config.toml
encoder_head_dim = 32
kl_weight = 0.01
beta1 = 0.9
Rows from block 9 of the encoder of a small image VAE, named by matrix and row number. Rows with one number within an expert belong to one neuron, the router's apart. Each number is 128 + 32 x the weight over its row's rms, rounded and kept within 0 to 255. All counts start at 0. Numbers have three digits each.
Before each expert's rows are labels from the 100 images, of 14976, where the router gives the expert most weight on average: "top examples" is what is common among them. Only what is clearly more common there than usual is listed. The data: retinal OCT scans (Kermany 2017).
# router: router (encoder.blocks.9.mlp.router.weight, 16x160), inputs 0-79
# up: expert up (encoder.blocks.9.mlp.up, 16x320x160), inputs 0-79
# down: expert down (encoder.blocks.9.mlp.down, 16x160x320, transposed), outputs 0-79

# expert 11
top examples: finding: normal
router.11:090077153103058127165165104172141132156130100160096139152120132087146130148169099164143153162136143099121168118088156105160121155095161142063088156143157163185163110140115114075085117136170152114135165099175140189149135165074146093152135175
up.0:128128128149128128083128128222156128201171128128166128128085128128128080128128128128128128060170128128128128128128128128128128128128128128128128128128082168128087128128128128128128128128128128128128128097128128225128226128070128128128128128
down.0:128128128128128128128128182128099128057128128000128128128222128064128180128128082128128195251128128128128128128128128185128128089128128128173128128128180128103206161128128128128106187128128128086128128128128209128128128128128128084128128128
up.1:128031128128128128084128069128128097152097057128027142128128128217148128020165128128128128128128128148128128128128128057128128128128181128128128128063182063128128128128128058128128128128128084128128128128128182110128089128128128128128128128
down.1:203128211128128128128128128128128128128128070199128128128128128128128128128128128128128036128128128128072128072128187128128128061128128128128062128128128070166098126131098153152128085128059146128128128108142128169128128128128095128181088128
up.2:128128078091128092128128128128128101037128147128163128128128128128128128154168128128080128128128080136128128185128128193128128128242128185163128128128128035128128108189160128128128128128128128095128128128128128042128003128113128128128128128
down.2:128102128179128128128128038128128128128064090128070128128078128128128128175128128128128204128128128128128128177128128094128128128120128128060128178128128128128146089163128128162128207060128081128128128128128000128128128186128183128128128128
up.3:128179128128128216080128128128128128217128128128079128163128128162128092097128128248168128128155128128173128071128128128072128128061060128128194188128128128156128200044128103089128128128128128128170128128157128098128238128186128230128128128
down.3:067128128128174180128128128092128128104128190128128220128149128128128128128128128128128185029171128128180128128191078128128128128128102128173128016166064128128128128128128076128170128128128187087178128128128022128074128128128048128128060102
up.4:128128070128128128128128160128128236128128214079084128128208128128128128067128128128128128128060171128077128086128064128128128128128128128128128128128128045128128128128000233128128128128128128128128128128128128028128128128128128128128128065
down.4:128128128128128128128128128128100181128128168048128049128213128128128128128128092128065128128128128128239044128094128128056128128128089128128128128213185128128128128128128128128128128191183128128128166128085225071176128128128128128128128128
up.5:128128073128128128128068128101128128032128128168128128128128128128128187128128128042011128128128128170092085128128128128128128128128128128128128128128128128128128128128128128128128128128128128128128128128065128128128128128217182128063128128
down.5:128128204128128128169128128128128128189128128128128093128072128128128078188128128128184072128128128128078128196128128128174128128075128087089128128146128128128128072128128185186128128128128051128128128128128227128128128128128128128128128177
up.6:128128128096128128128128128169128128128128093128086128128128128128166128181128128203216128128128128128128128076128128079097128128128128128128128128128128128128128128162128128128128128128128096128128095128128183128128169128128128182205128128
down.6:191128128128128188128128128128128128161041128070128128128128128128128128195128128128128198128128128128128128128203085128128080128128081128128128059128128128179128128128128128128128128170128128128128128206128040128128128128128128176128128068
up.7:128128128128128128128128128128128128128128128128128128128128128128128128128128128000128128128128128128128128128128128168128128128232128128128162128128128128128128128128164128128128128128128176062128128128128087115128128039128128128080128128
down.7:128128128157052128128128128128185128128128128218128049128057128128128077128183128128174039128128128061082128128059128128170187128128128128117128176128128128128128128065128128189128128128128128198128128128128128128128128128128128128128128128
up.8:128128128128128128128128128122128128128128087128128128160128128128128128128128128128104128128128128128128128078128184128094128128183128128191096128039128054128128128128128034128128056128128128128128128094128128128174055101128090193128128128
down.8:248128128128128128128128128128128128128128087128128128128128193128128187128102165128128185037128128128066180128128182109128084097128180128128128128128128128128128128128128128174128128128071128128128063128177128128128170128128128128128128128
up.9:128128128128128128128128128161128157039128128071232128128128128128128128128182128089181169128168128128128128184091128092128128128128128128063128128128128218128102073128079128128091128128082099128128166128128078182128128128128128050128128158
down.9:105128089069128057128128128128128128128128180073099093128208158128128128032128096101079137128150100192188128128096044136128128145081128128157128128204168128128151128128128128090128128128157128128128144128103198128128067174128128128128189072
up.10:171128128223095128128192128077128106035128205128158128128128128098128133128128155128091128161128128128128128128128147164128128096128071128161099069163101086060166168128128128092128095136128128138104128066128204128128071128074128128128128128
down.10:088097111128128083030128128111055076127128128128128167168145128086128155081128128128128173128148128128159128103128128177105162128128128128111172200128128128077189128128128092113059162110147128066153154128128042128124042164128128128107166128
up.11:128081128128128039128128128128128128128128080089188128128128128128128128182128128128233169176128128128128128128097128128128172128128128128128128128128106181128128128128128128173128128128128128160080128128158173162128190128101076100128128128
down.11:128128128128128128128128128128128128221128128128128067128182103128128128053128201128091128128128128228128128128128128128057128128128128128128128128128128128128172128128128128128128209197128128050128128179128000128128128128128186128128128048
up.12:128128112128128128033079128128128110187085128128087128144128128211128128058058161148016149128075128151135128128128143144080078125144128111183097123054128087128163133109128070128128128191068135128128106158128128128128128042128128213093128128
down.12:173128128128128128128128128128128128128128128255128128128113128128127128026128128128128059128128128128128128128128128128128128066128128109128128174128128128128128128128128128128128128128128128128128030128128128128128128128128128128128163204
up.13:128184128217128128139128128134163128146075181128128128128078128207128071124111135216086128121128136130128128075128128128128088128128089124160128032123093128128081192076169128128169081128128144128125128128062128128128207128138128192128128128
down.13:128128128165088128128128098128128128156128128180128072101104128128128110128128128128084051088128128105045128128128128062128128128128128128056128169116128128128060128128128171128128128128128128205092069128128128128128128072128128128128139128
up.14:128180156087176235128156128142104179189128128094092127128128029128053128128128128128182128128128128158128128128164128128171128176128157128068128128159128128128128077085128128128178173128128128128128128184128128188128221128152128128146128128
down.14:128128128093128128164128128128128128044188128000128128128195128128091171189128128081159164192128128128128128128128128128164197186128128180128128128128128128128128128128128128128128128128196128128128128128128128128128128128128128072128128070
up.15:226211128128128188128128128080128131100128128128128128128149128128128128128128128128041128128092128128128128128128221128128058128195128128178128019067128128128128128128128128128159128152128156128128090128128128128183128128128128128128128128
down.15:128089128055128128074128173150080128128099165105089128160185128128128128049128128104070128197128128198208103174128128193128109128167128128148128156089194175128190128105128128128128161128128128082128128154097128128128038093170134128128128074
up.16:233172128178128128128159128093128128012128128128128128071128128128070128128128128128128128195128128180128128128128044018151128128128128128077128128128128128128128128128128215229128128128128128128178128075128128197128128128035128128062128128
down.16:128128128128182056076128183128128128090128128069128128128229128079128183128128128128128128228128128128228128128128128128128128128128128128205128065128128128128128128128128128089128062128128128128128159128082225128128128128171128128128128063
up.17:128128128128128128128128128128128128128128077128165128128128128128128128128128128128252128128175128128128128093128128128174128179128128128073128189128128128128100087128128128128128128128128128128060128128128128226128128128128128128081128128
down.17:128170128062168128128128128128128128128128128023128163128223071128128162064128128128128184128128128199128128128128128128128128128128128128128128069196155128168128128128128128061170128128128148099196128128128184128128128128128128128176085058
up.18:128165061128079128128128128128128128074128128128128128128128128128128128128128128062073128089128194128128128183128069051128128128128180064009128128087128039128128128128128128128184128128212128128182128128128128128128188128128205079055128128
down.18:128128194128128128128128128194128128128128128128128128128128128128128128241087128128128076190078092098128128176128128057191128128128128128101042128077128128203053065128128128128128128128095128181128128128128106128128255128128128128128083191

# expert 6
top examples: finding: diabetic macular edema
router.6:104113142181092112155141181103186161131133141169116107108181176135186152186179123185145188125097096122120142183135164100081085130123111165147086134172094125140144087103182134096117156151109076117112081105161148215087137126120160155097092143
up.0:128128128199128128128128128128128128128128128128128128128128128128128128128071128128128128175128128128018128092128128128128174128128128053128155163193128128189128128128128128128128128128128184128080076128128128021082043128074128053128041081
down.0:128128128184128128212160128164128128128128210077110084128128128128128128128128128094128128128128094128128128128128128128189128128128128128128072092076128128128055128192105128101128128090198088128128128128128128128128239128128106128128128128
up.1:128070128074128128128128148173175057128128158128128128187062172128092076128128128128128151087177128128128098076128128204160128128149066128070128192103179128089128177128091095128128145202128174077128128128128171172128128107128128195128128128
down.1:196128128046169128128128128128128128128128128128128202128128081128128128128128128128128128077202128039128128128169064128128128128128128128128128255060128083193128128128128128128128128128056128128128051128128071128128128006128128128128128128
up.2:128182128128128090148128105075075128128128128128128115128166128151128164128088128128046083145128128128128128128128128075062039128128128036200128128175128066185226128128128128062128128128074128128169128128174128128077080128128128045128077128
down.2:052128128128150139128128128198128128128103128128128128086128128085128128157128128128128128128080096128128128128128128128128176128175128128107046128128128128128092072128128128128128128223128128128128128128102128173059173027166128095128128128
up.3:053128112098128121076128128128128128128128128128128128128128128053034128128128196056128101128128128128128066128188057186128128128208128179128128128128128128128128128161128081128095128128128174128182128128026128128059093150230128128090165128
down.3:128128070128128128128128128128128128128128128128128128151128174128128024128128128161128128128171184128128128056046214128128128027128128128128128128128128099128128128059128128128128128049111176128128128128128128128128128167128111128128128052
up.4:128128128128128092128128087128022128128128128128128082128128128178128128149128128128054074165128128128068128128128128033060128128128128128128128128202085128128128076128128128128128128128128128128128128128179128059128128128128128054128153190
down.4:128085128194128128200128128128128128128097174128170046128095128128128128070128128037128128128128128182128128175128128128128128203128090128128128128128128128128059128128128128128128128128128128166128128128076225062167128070128128128128128128
up.5:059128128038128206128128128128205128006128128128092128128088128108128128148128128128197128128128128128128128128128089128175128128128128128128128128128128128049045128128128128128135167128218128128128128128128128218050128119128128128128208161
down.5:128128182053128139010128128128128029192128128128042128161128128193128128075128091128078128128128128128128128128128128128128128098128128128128128128128171128128177128128128128128093128200052109128128128128128128128128068128128174128128255128
up.6:128128128094156099055082128173128086128128178163128100189128128128128128128100188067169128128159128128179068088128128181169158128176078165128128128128199188128095167128128098128128128128128128128180128158078160128128128128128128128087199128
down.6:128063149062128128128128128128128128128128128128128128128042128128128128128046128128128128128128214128128128128128128128128128128255128244128128128128156128128128128128128128128128128179041128128128128128128128155128128128128128128128128128
up.7:128128128172128128128184128128128128041128128128128128128128128128128128128062128128128075157128128128088128128128128128128128128128128061207128128128128128128073128128186128128051128128128128128089128128144128128128028228089075128128128128
down.7:128128128170150128202173128128128196158185169128128107128128077128110128128128128083128128128101089155128098177128082128128128183128128128128128080088128128128068096201092128128128128128128076161128128128128056128128216083128128072128128128
up.8:071128128064084170128128128128128128128128128128128128128181128053128128128128067128128086128059128128128128128128128128054128128128128080128128189128128078128184128184128128038128128128041128184128063059128128162128128128089128128128187156
down.8:128128128128084128072092104128128068128108128128128200128128128128128128069128128128128128086179128128128188031128128128075128065128128063128166128128128128128128128075128128230128128128128128128128128128181128128078128128128152128128128128
up.9:172197128128156128128128128128128128128128128128128128128128128128128128128128128128128128128128128128128128128128077128128128053128156128128128128252128048128128128128128128128128128128128206128213128128128128128062128209167128128128128208
down.9:091128128128128128180128128128182128189075128055128151065128061128128073128128128128070128128128082167128128128165128128128171128128128128128128128128081199128077060128128128199128128128128128128128128128128064091063128128128128111106128128
up.10:174128128128128128128128064164055161128128193128128128128128128128128128128128128087128128128128128128128128128098074031128089128128204128128178166223170128192128128128128070128128128128128128128128128128128162128088128128128128128128160128
down.10:128128128128128128128128128128128128128128128076128128128128128128128128128128128128128128128128070035128128128128128166128128128128128128128128128128128128086128128128128128128128128128238128128128243128128255128226128128128128128096128128
up.11:061128128128128213075128198128128128128128128128225128128128128128128066087157255128128128072128128187177128128212128187128128128183128057128128128128084128128030128128128055128128128128128128193197128177128128128128128128173128128065128128
down.11:170128128062128128128128128128128128128128071128247128128128128128128128128078190171128163128128128128128128128128128128128128128128181128202128128128128062175128190128128128128128128186128128076128128128128128176128128128128052250128128087
up.12:128128221128128128128156128128170128128128128128128128128128128128128128128128086185128128128128128128128128128128128128062128044128128128128128128128179052087128128128128128046128128128128184128077128128128128128128174128060036128128128128
down.12:128128128204128161128162128128128128128128128128128128079128128128128128128128128128179064128128128128128128128128128128157128128128128128128128059029028128128083110176092128128128128128128128181128128128128128064135221128128128128128128128
up.13:128128049128128090128128128128128128047078234128168128128128128128084128060088076092128128128128070128211128128128064128209128128128128128128128128128128128128043128128128128172128128128128128128072128128128128128128128220128128128128128128
down.13:128159128128128128033128105128128034094086128128128128128079128128128128128111128128128128167128128128128128128047128128063128128128128092128128168128202128128128128063128169128173128183082128128128128128128208128128063128128128255128128128
up.14:128128128128128071128128128128057128128128090128087128128128128128128128128128128128128128128128095128128128128173128045074061128128238055128128128128128067223128067128128128128128128173128099128128128107128128128128047128128128128128128128
down.14:128128167128128063182175128177115206026196128069128128168128128128128128164128128128128191180150128128128108128128069157128128128109152128108060128128128179128128071204128128128128201128128166128128092128102101128128128128071128128179128128
up.15:128128083128128041128079128128128128128089166128128073128082128165128128088068128081128096128103128172171081091184128128160128128128128128128128128203128171167128128128082128161047072165169128128128128128128128128089128202175128128128128128
down.15:065161128128128128185128128177128172128128128128128128128128128128128128128098128128128128167078128128128128177128128200248198226128128128128128128159085128128128128128087128128128128128128128128128128128128128128128128128128166128128128128
up.16:128161128128128151128128128128128135128142128128053083128128128128056128128090067029046182128128081128255059128128128128128128128128128128110128128248140191128128130128074128128110128128128128128192128128128128111013128128128128128080128128
down.16:209128052128128128128128006128128043128015128188128128128128128128074128071128128128128048128167128128128128128128186128085128097128128128128128128128128128128128128128142128128128070128128128128128177099128163128128128192128173128128128128
up.17:128128128128194159079128128128128128177081179128128192128061128128063128128084187096128128128128128128206128092128128203128128128128059128093128085128128128128128209103128128128128128128169128128128158128082132128128200128173128128128128128
down.17:128212128128128134128128128128128128128128128128128176163128128128128128128128128128128128128128128171163128058128128128128128128128077054128128025128128128128128128128128128225128128186169191128128079128128128128045128128128030128128128128
up.18:128070128128128088090128128203181058128128128194128128179056184128097031128128167128128128128128102163169089061128171181128128128174079128128128165128128169082128128128097069128073128145128128128128128128054128128128128128144128128128180117
down.18:128128194001128128081128197128128128128128092063128128128107128128093128128128128074128128128128128082128063128128086179189128128128128198128128191128128128128128128128128128086128128231128128128179128128128128212128128128128128108128180128

# expert 1
top examples: finding: diabetic macular edema
router.1:166165224158118149132172228125137103192152119130160193103172107113128144124112104182131099096147157130108091098124147107093105082169133160179114131090152092173176152104111173138179123156111124168090141162129169164091174139121074118143075159
up.0:063128128128128128128128128128192061128128128183189128128128128128128128128065173042128051128128128128128166128128128128128128128128128128206071128128128128128128171128037128128128128128097128128194087071128128128093031128128128128128128128
down.0:128128128128128128128128128128128128128162128128128128128182128128128128095201128128128128184128128128221128128128128217128128096128128189176128128196204178128194185128128128128128054031128128128128128128128128065128128128128128176128088128
up.1:094063128110054098128165128182180061128128128128182128146128193111128047128128128128199093166128128128128079128083128184128128128113128158128128141128166128109128175128128091128066128128178128128128128128070128155128128128098090128128128128
down.1:128128128128128191128112128128128080254128063128128110128128128142104128178128128128128128128128101128086128128194128128155128191128148167128076128047078128198094128128128076157128128169128128128128097128128066128128180053160156184128128062
up.2:128128128073062037128182128128060128037128128128128128128128158128128082128164128046128128168128128128172069128064036247128128128128128128128128174179128128021128128128128128128077128128227166128128128128128128128128128158128128128128128128
down.2:128128066128128121128128128193128128154128128128128061128153128128128128089128093128128128133128128128128085128128128204128170128128128128128128155128192128128171128059128128045128128022191128128155177128128175128128128196128128128128128128
up.3:085128155103128098069128163178171032128128128169157128128045128091085128128070167109180128113128128128128080069128128190176128128128128128167090128128128128128068178128087047128128063177128175128128096167128128128074128128128072158128128110
down.3:048128128128187128128128128098128128128128128128097079214162128128128128070128107076177128130128128128198079128128128128108128128081128128092128169128128128128128179128128128049128179063170128128189128128128128128128000128128128128128200128
up.4:097128173175097128128128179128255094171164128158195128128077166089128084128128162128128128128128134128128128087128164104128128066185128152128100128128128128098128128128128128128128055101112176128128128128128128097128128149128128068128109128
down.4:128170128128172128128177128058188128128218128094184167160173128075128145128091128128128161128128128145185128128128107128128128164091128128167128128177093088182128128128128110108128128128128128128167128146154128128039042161086097128181128128
up.5:128128128128250128128128128128128128093128128128128203128128128128128128128128128128128073128128128128128128128128128128128128128128128128128128128162128128124128128065128128128128128170128128128128128128128128128128128128128128227128116128
down.5:185128128169094128128128128153128128128059128175128078077128128245128137128128128128128128115099128128024128128128128128128109128082128081078128084086128128128079128128128199214164185175128128128088097084128128128128220062128128128116128128
up.6:128152170128128128056128128128128128152194128183065128196128128128169128128128128169128128128128176128128128101128151128087049105076128128128128201128128128128185128074128128128170128128128148164128128128128128041128128193093098206128128159
down.6:164128128128128128128128128063173128128090128128128172128128128128128128128093128185208174128128128128120241128159158070128128128128128128087128240128084128128128128128128108239128196128128128088128090128128128128069066128128128128121128151
up.7:128128214128128128128128128128128128192128070128128202128026128128128128128128128128128128052128128128128128128128128128128128153128128128128053128074128128128128128128128128128128128190128128128128128128128222128128128067128128128128128128
down.7:128128128128128128059128128098128101128128183168128128220160162095158128128128128128128087128107128191201062128128128162128110128128100064128128193178128073128128170128128128059096128128128128128178128128128183128071001128128128104077128128
up.8:128128128072000038128128128128128128128128128128128128156128128128128128128128128084128128128128128128128128128128128128128128128038128128128128128179128128128128128047128058128128128128232128128128128128128128204128128128165128128128128128
down.8:172128128083128128128085184128128128128128128128128128076128180128128128240128128128128128128128128128128128128208128128128128128128061128128128097107128128128128128128128128128128128196128128128128175128182128128150175128083165128128128128
up.9:128128085128128071128203128150128128056128128128128014128128153093128082128128031128128040128128128128128128128060128128147128128128089128173108128181147128038128128128128128128128094128128128202082183077128128074173093173128128128129128187
down.9:105128095128055120128128107128126185128128213128094051128128128128128128091155128128128110128128128128198128164128128128128128128128046128128166143198182128073164128128186178128127128101153128128085179128128128082128086156128189128087214128
up.10:128128255128128128128128128128128087181128128128128153128167128085128128128128128239128128128128128128128128191128128128128019128128128128094128128128128128128128128042128128128128128128128128128128128128128128128239128128011128128128128128
down.10:128128128128128128128128128128179128063047128128128128128084128128128128201128128192160128128128128128033128128132128128128128128128128128128128128014080128151128128128128128255128128128128128128128128128128128204128187128128128135128128128
up.11:128128128128128128128128196221128128169128128128128128128077128099128128128128128128142128128128128128128128128128152128222128128128128252161128128128249248128128128128128128086128128128128128128128128128128128038128128239128128128128128076
down.11:128128128128170162128128209128128128088205128128168218210128128073128172128128128128128128128128128128093128128189128128128128128128128128128128108220128108128128198128128128128128128102128128128198128128165222128128128128087053128128036128
up.12:128128128128128128128128128128128128128128128128128128128128128128128128128214128128128183128128128128128128128048128128238214128128080187128128128128128128014128128128128128128128128128056128128128128128128128128128128128084128128128128128
down.12:128128099128128128209128255128128128128255128040219128128128128128128128202171128128128255128128128128128128128128128128128128128128128128128128021128128128219128128128128128128128128128173128128128128128128128128198128069128128128128128128
up.13:128128170017172128014112128128137128205128100128128128128128128128019128070128128111128128029128128128128128128162128128082128128128177142058128128117175128160138128074128128128128128128128128128128128226128128057128131128128128179148128082
down.13:128128128128128128128128128128128128065201208128128162167196147128128128076071128128128128128128128128128128128128128070128128128128128062128128176233128128128128128167128128128128128128190128128128083128128183128128029128128128128128197249
up.14:128128128128128128080128225128128128128128186128128038128128076128128128128036128128128128128035189128128128128128128128128044128128128070128128128128128128185128128128128128128128080128128128128128128143128128128128128139128128128128128252
down.14:175128128128128128128128128128128030128128128159128128128034177153128128185128178128175128074128128128047190128161128128128128128128168128128128102047049128128128128128128128202128128164128141128128128128197128190128128062128128128128128091
up.15:128193188128128129128128128128128128164128128047014128128128128128128128128128050148128201128128128128128128208088128080128073205128128128128139143128128164128128128128128195128128205128128128128128128128128128036128102128062128128154128128
down.15:209128128128128128128128182128192128128128128128128128128128128128128128244128128128128128128167128128012206128128128128128128128088128128128128005128053128203128128196128128255128128128128128128128128128128128128120206128128128128086128128
up.16:128102128128072006128172128176128114079128207128128021135128166128128090128169025128128128162116106128128112128128128197128128128128128155128128109235180128062128157128128128065128109128187128169128166109083128128128080199128128128128155128
down.16:128128128107047105168128128146128128080184201128128128128128128128128128081171076128128128145128128128171128127095096128128164125068062128128161128188128128081185121128202180090128128103165128179099128128128198110159087172128128128128128128
up.17:128169128128101128128128181128128128170184094128215208128128160080128128166193128128128162128128128128128128128159164094048128083128149128153128128128128128175149128195128128155079128092112128128128128152128165171128159128128047077128128128
down.17:064128085128128128128128142116128206078145197090128123128186128138128128107128128128176121176128128128214128128128084128128239159091128128128128128198128128137128128128128128128128128085128128128187128128128128128092087237128170073128128172
up.18:156128128128128023128128128128128109128192128128128128128128128080128128128128128128128128128128128128063128128128128128128128128128128255128044128128128128128128128128128128128128063128128128128128128128128128128249128128082202128178128128
down.18:128128128128128128128128224128128128100185128128180128184128128097175184128051128128128128128128128128128150128128128128128159128128128155128128065128128128212061175128128128128128128202128128128192128128128128161026084031128087128128128128

# expert 5
top examples: finding: diabetic macular edema
router.5:121112072094095098128180099163159096072109168090174098171122124122142148096149061126155144181093120172136173162134141122099177145147090103113140084109107158111131099071142091174160102145128156127092079094145106122098102080085092105097119135
up.0:128128128128128185128076128086128128152128029128189128128128128128128178128128227128128128128128128128128128128177133128222128128191128255128128128128128102092128128212128128151169128128163131172128174183128128128128128128128128128128115101
down.0:128159141085128128222128178128128221128199058060128128128128128128128128203128128128128163128128156128128128128128128128128196148128163152128091038128081128154128128176128120200128229220096150128128128155128128128128178070128127128180136128
up.1:128128055128128128157128128128128128128163128070128128128128068209128128128128128128128128128128128128214128128128128227128128128128128202128135128128205128074128128128128128128128128169190128128128128192128128128128068165128196128150128058
down.1:204128128128128128250128128128128128128195086096128128128128128128128128196101162107128113214128128056029138159128128066128128128128173128128055128128082128158041128143128128162128128208112128128153128128128128166128168101128128074154109128
up.2:075128098128128081057128128171128128182065128128128128191128189128128128053128128128128128082128074128175128128095128213128128086128098171128128128128182128128128187128128128048078128128166163128166097128033160091128102156128128128128128128
down.2:128128171200128187255128175128128171128192128128172128128206128128128128128128092128128189180128190128128169166171128128128128128128128128128128053128066128128079128128128128128128128128128128128128128128128070128128199091128128128128128128
up.3:128128024128128200098128128179128110128128128131158180128128128213128128128128128128128115109128128128170128128128128128128128128128128128128128128000046128128128128071128128128128128071128128128128128128062128099128209034128128135115172128
down.3:128128128128128117041128128128128086128128040128068128128128128128128128128128068128115128128128128128128128128128128128076128128128128072128128239034128053128205183128128128170105179128128128051091137128128128128128084128128128128128165128
up.4:191128128128128077128079128128128128255128036128128128128128128128128128074128207128128128128128160075128128128128211128155046069128128201187128128128128128128180128211128128128128128177128128168128056128128128128128128128073128128128029128
down.4:175128128128128128128128200128128128244183128128164203128055188055128128128128128168196108128128128128170178128128234128128128065128128128153128128076128060128128128128128128128128128128128128128128128128196128128176128053128128220169048128
up.5:128081128128128128081128086128190128088128141128081128128065182170150128128128095128223128128128128196128110035128128112128128092128089128128128122128128024108105163038128128128128077128159180128128081100128198053128083203128128128128128155
down.5:083128128128128202128177026128114188090128208079089128128167034128082128128128128091128128128128128128191094128128079128128128187112094119128162128152128147066128128044128128128128210055128128128128128128061049072128128165151128128110186128
up.6:128128210096128216128128128128128128128165165128110188128128128114097128128128128128186153128128128177171128143128128064128146128128128071128157128172157128192128128128128081046062128128128128128128059128205128192071128128128128191089168128
down.6:128088128128054128120128128186085128161128128128090128128128093157100096085128128081098128079128128111096128183128075128128090167128128128087128160128167205128185061128128128090170128080128102128128107128128111100153159128152175056113128128
up.7:128092069128128077128128128166128128128040128128128128128128128128128128100128128128128128058128040170128079128128128128128128128128128128128128128128178128128128128128128041128128128128128128128184128128128128128128128128180179128055128128
down.7:128128128128128128200128128186083128128128085128128128128087105128128128165128128128170128128128128095070128208128128066128128184128128128000128128128172128128128073128128184128128085051128128128128128128128193128195196128171128128128128128
up.8:128128092128128128128042211128128128248128128128128128128128190128128128067128240128082128128128128128128128128128128128062128128128128128128128128128128128189128203128084128128128128178128128128128128128128214128128202128128128227128128128
down.8:159152128091183128128128128101128081128183056128186210128128128049128128199128110166186200157128128082091187128128198128128128128128128163128128108102128070128128172128128084151128089128128128128156151128128128128128128128090063149163072128
up.9:145128109128085128128169134115128128128128128128128128128128128166167071128128087128128026128128128128128128041095128128128175082068128128128128128128128099128128202048128128128128128128128128128128054085056128128128128152128042211196128128
down.9:092128139128128128128141042128128189128060160128059055065128060128096128128105128093128128128104128128128071173128094128128128128128128160094128128104128128128128090128098163117128231128078087128086128137128055068128170128166221128128219128
up.10:218163128128128128128128128048128128019114128128128081128188128171196128128128128128128128128128128128128128128128128128128128128128128128074128090203128128128128128128128204186128128128128128128091128128128084128128128128128128090128164128
down.10:128128128128128128128128098128128253128128047128116128128128128128128043128128128128078128128128128168205128128128128128128128128128128128157141128128128128128116128128128128128063229127128128128128128128128128128128128128169128128128128128
up.11:128128128128128128128186128128128128128128000128247128128128128160184128128128128128128128084225206128128128128128190128128128128128128128128128128128128128128128128128128128133128066128128253128128128128128128128128128128183128184128128128
down.11:128128128128128204128128128128128128128128088128128128128128020169128128128128128128128128128128128128128128128128128128128128128128128128053128189011128128128128128128128128180128251128051128128128128128128037128128128035128128128128190128
up.12:128128128078181128062081189128162075177128128128191199128079128128128087128084128128178128128128128128128128088128159190176153160128128214128128128128128179095128128128080128128078128128196128084194128128128128128128128097190128170085164128
down.12:128092176173128128156128094128128161188085177128080128128161070128128083098098109128128128128087128128128128189128083153168128128128107128128128128128168188092087070128128181128151173154128085165076099128128075128128170083168172104089170157
up.13:128128128059128128094128058128128128128128128128128128128128128128064128128128202128128128128195128178128128128086208128128128128000128128128128181128128128128128128176128128244036128128128128128128069176227128128128128128128128128128128128
down.13:070128128128128128128128128128128128128128188128128128128168128056067128097128128071128128128128128128128128128128128185170128198128128128128128218128128128128128128128128128128086128128128087128128128128052128128052128128173128041128157128
up.14:128073128128128128128128128128128128099128176175128094205076128128128128076128177128128128079128092177128036128154128128128128128179128128104128177176171128128128128183097073045093128128106171171128128128037128128050128128128128128093160215
down.14:128070128194128128185128151187070128128128080083128128128128155174128172158128128128128128164097128068038128176128128054128097181107168128128128079128128179128128081128128128128170128086103086128128128128164128166199128128188128128128128128
up.15:128128205128128067128128128128128128089175173128128043128176067108128217128128128061128128197128128128128128128177128128128128194128128224128128128128128128128128128128128128128188128128128051128128143128128128128168098128128128099128128128
down.15:070128128128128128232173128128128229128201128049128128079128128128128128212128128128128137109128128128128128128128065128160221128128128167128128028180128155128128128128128164128128128141128177128128128128128128128128174148128128069128128128
up.16:128128202128128128128163194128128032199205064128213222128053177128128128128128128177128128128174128128128128128081128175128130128128128128128128160128149128095128173128128128128128128128128128128128053098085128128128128128128128128203128128
down.16:201128128128128128128045128076128128128128128128231255128128128128128128224128128128128128176128128128128128128128193128128128128128128128179128128079128035255128128128128059128128128128128128128128128128128128128128128128128128128128074128
up.17:128128128128128128128128018128128128128128128128128043128128128128128128128072128128128128128128045128196043128088128128128128128128128128128128128128127128128029128196128128128128128155128128128128128128128143000128128128128128154128128128
down.17:128128128191163128255128184128128128128128066128128128128128128128128128204128180128128128128128128060059128085128172128191128199128128128171128056128068128169043100128128128128171128128128128128128099183174080128128204128128080128128060128
up.18:179128128167098128128145128123128128128128128128128090097128193128204128128191128189128128128128148128127128128128128085128142058128073146128128128128128100136128128082187128128128046128128133136128128087136159128128128128067068128128128166
down.18:070201128128128171128128128128128128047128096128039128128128085128128128128128128128128128128128128223197128128128128128128128128128128128128128128128128128128128128128128128128128255128050128128128128128128128128140128103128200128128255128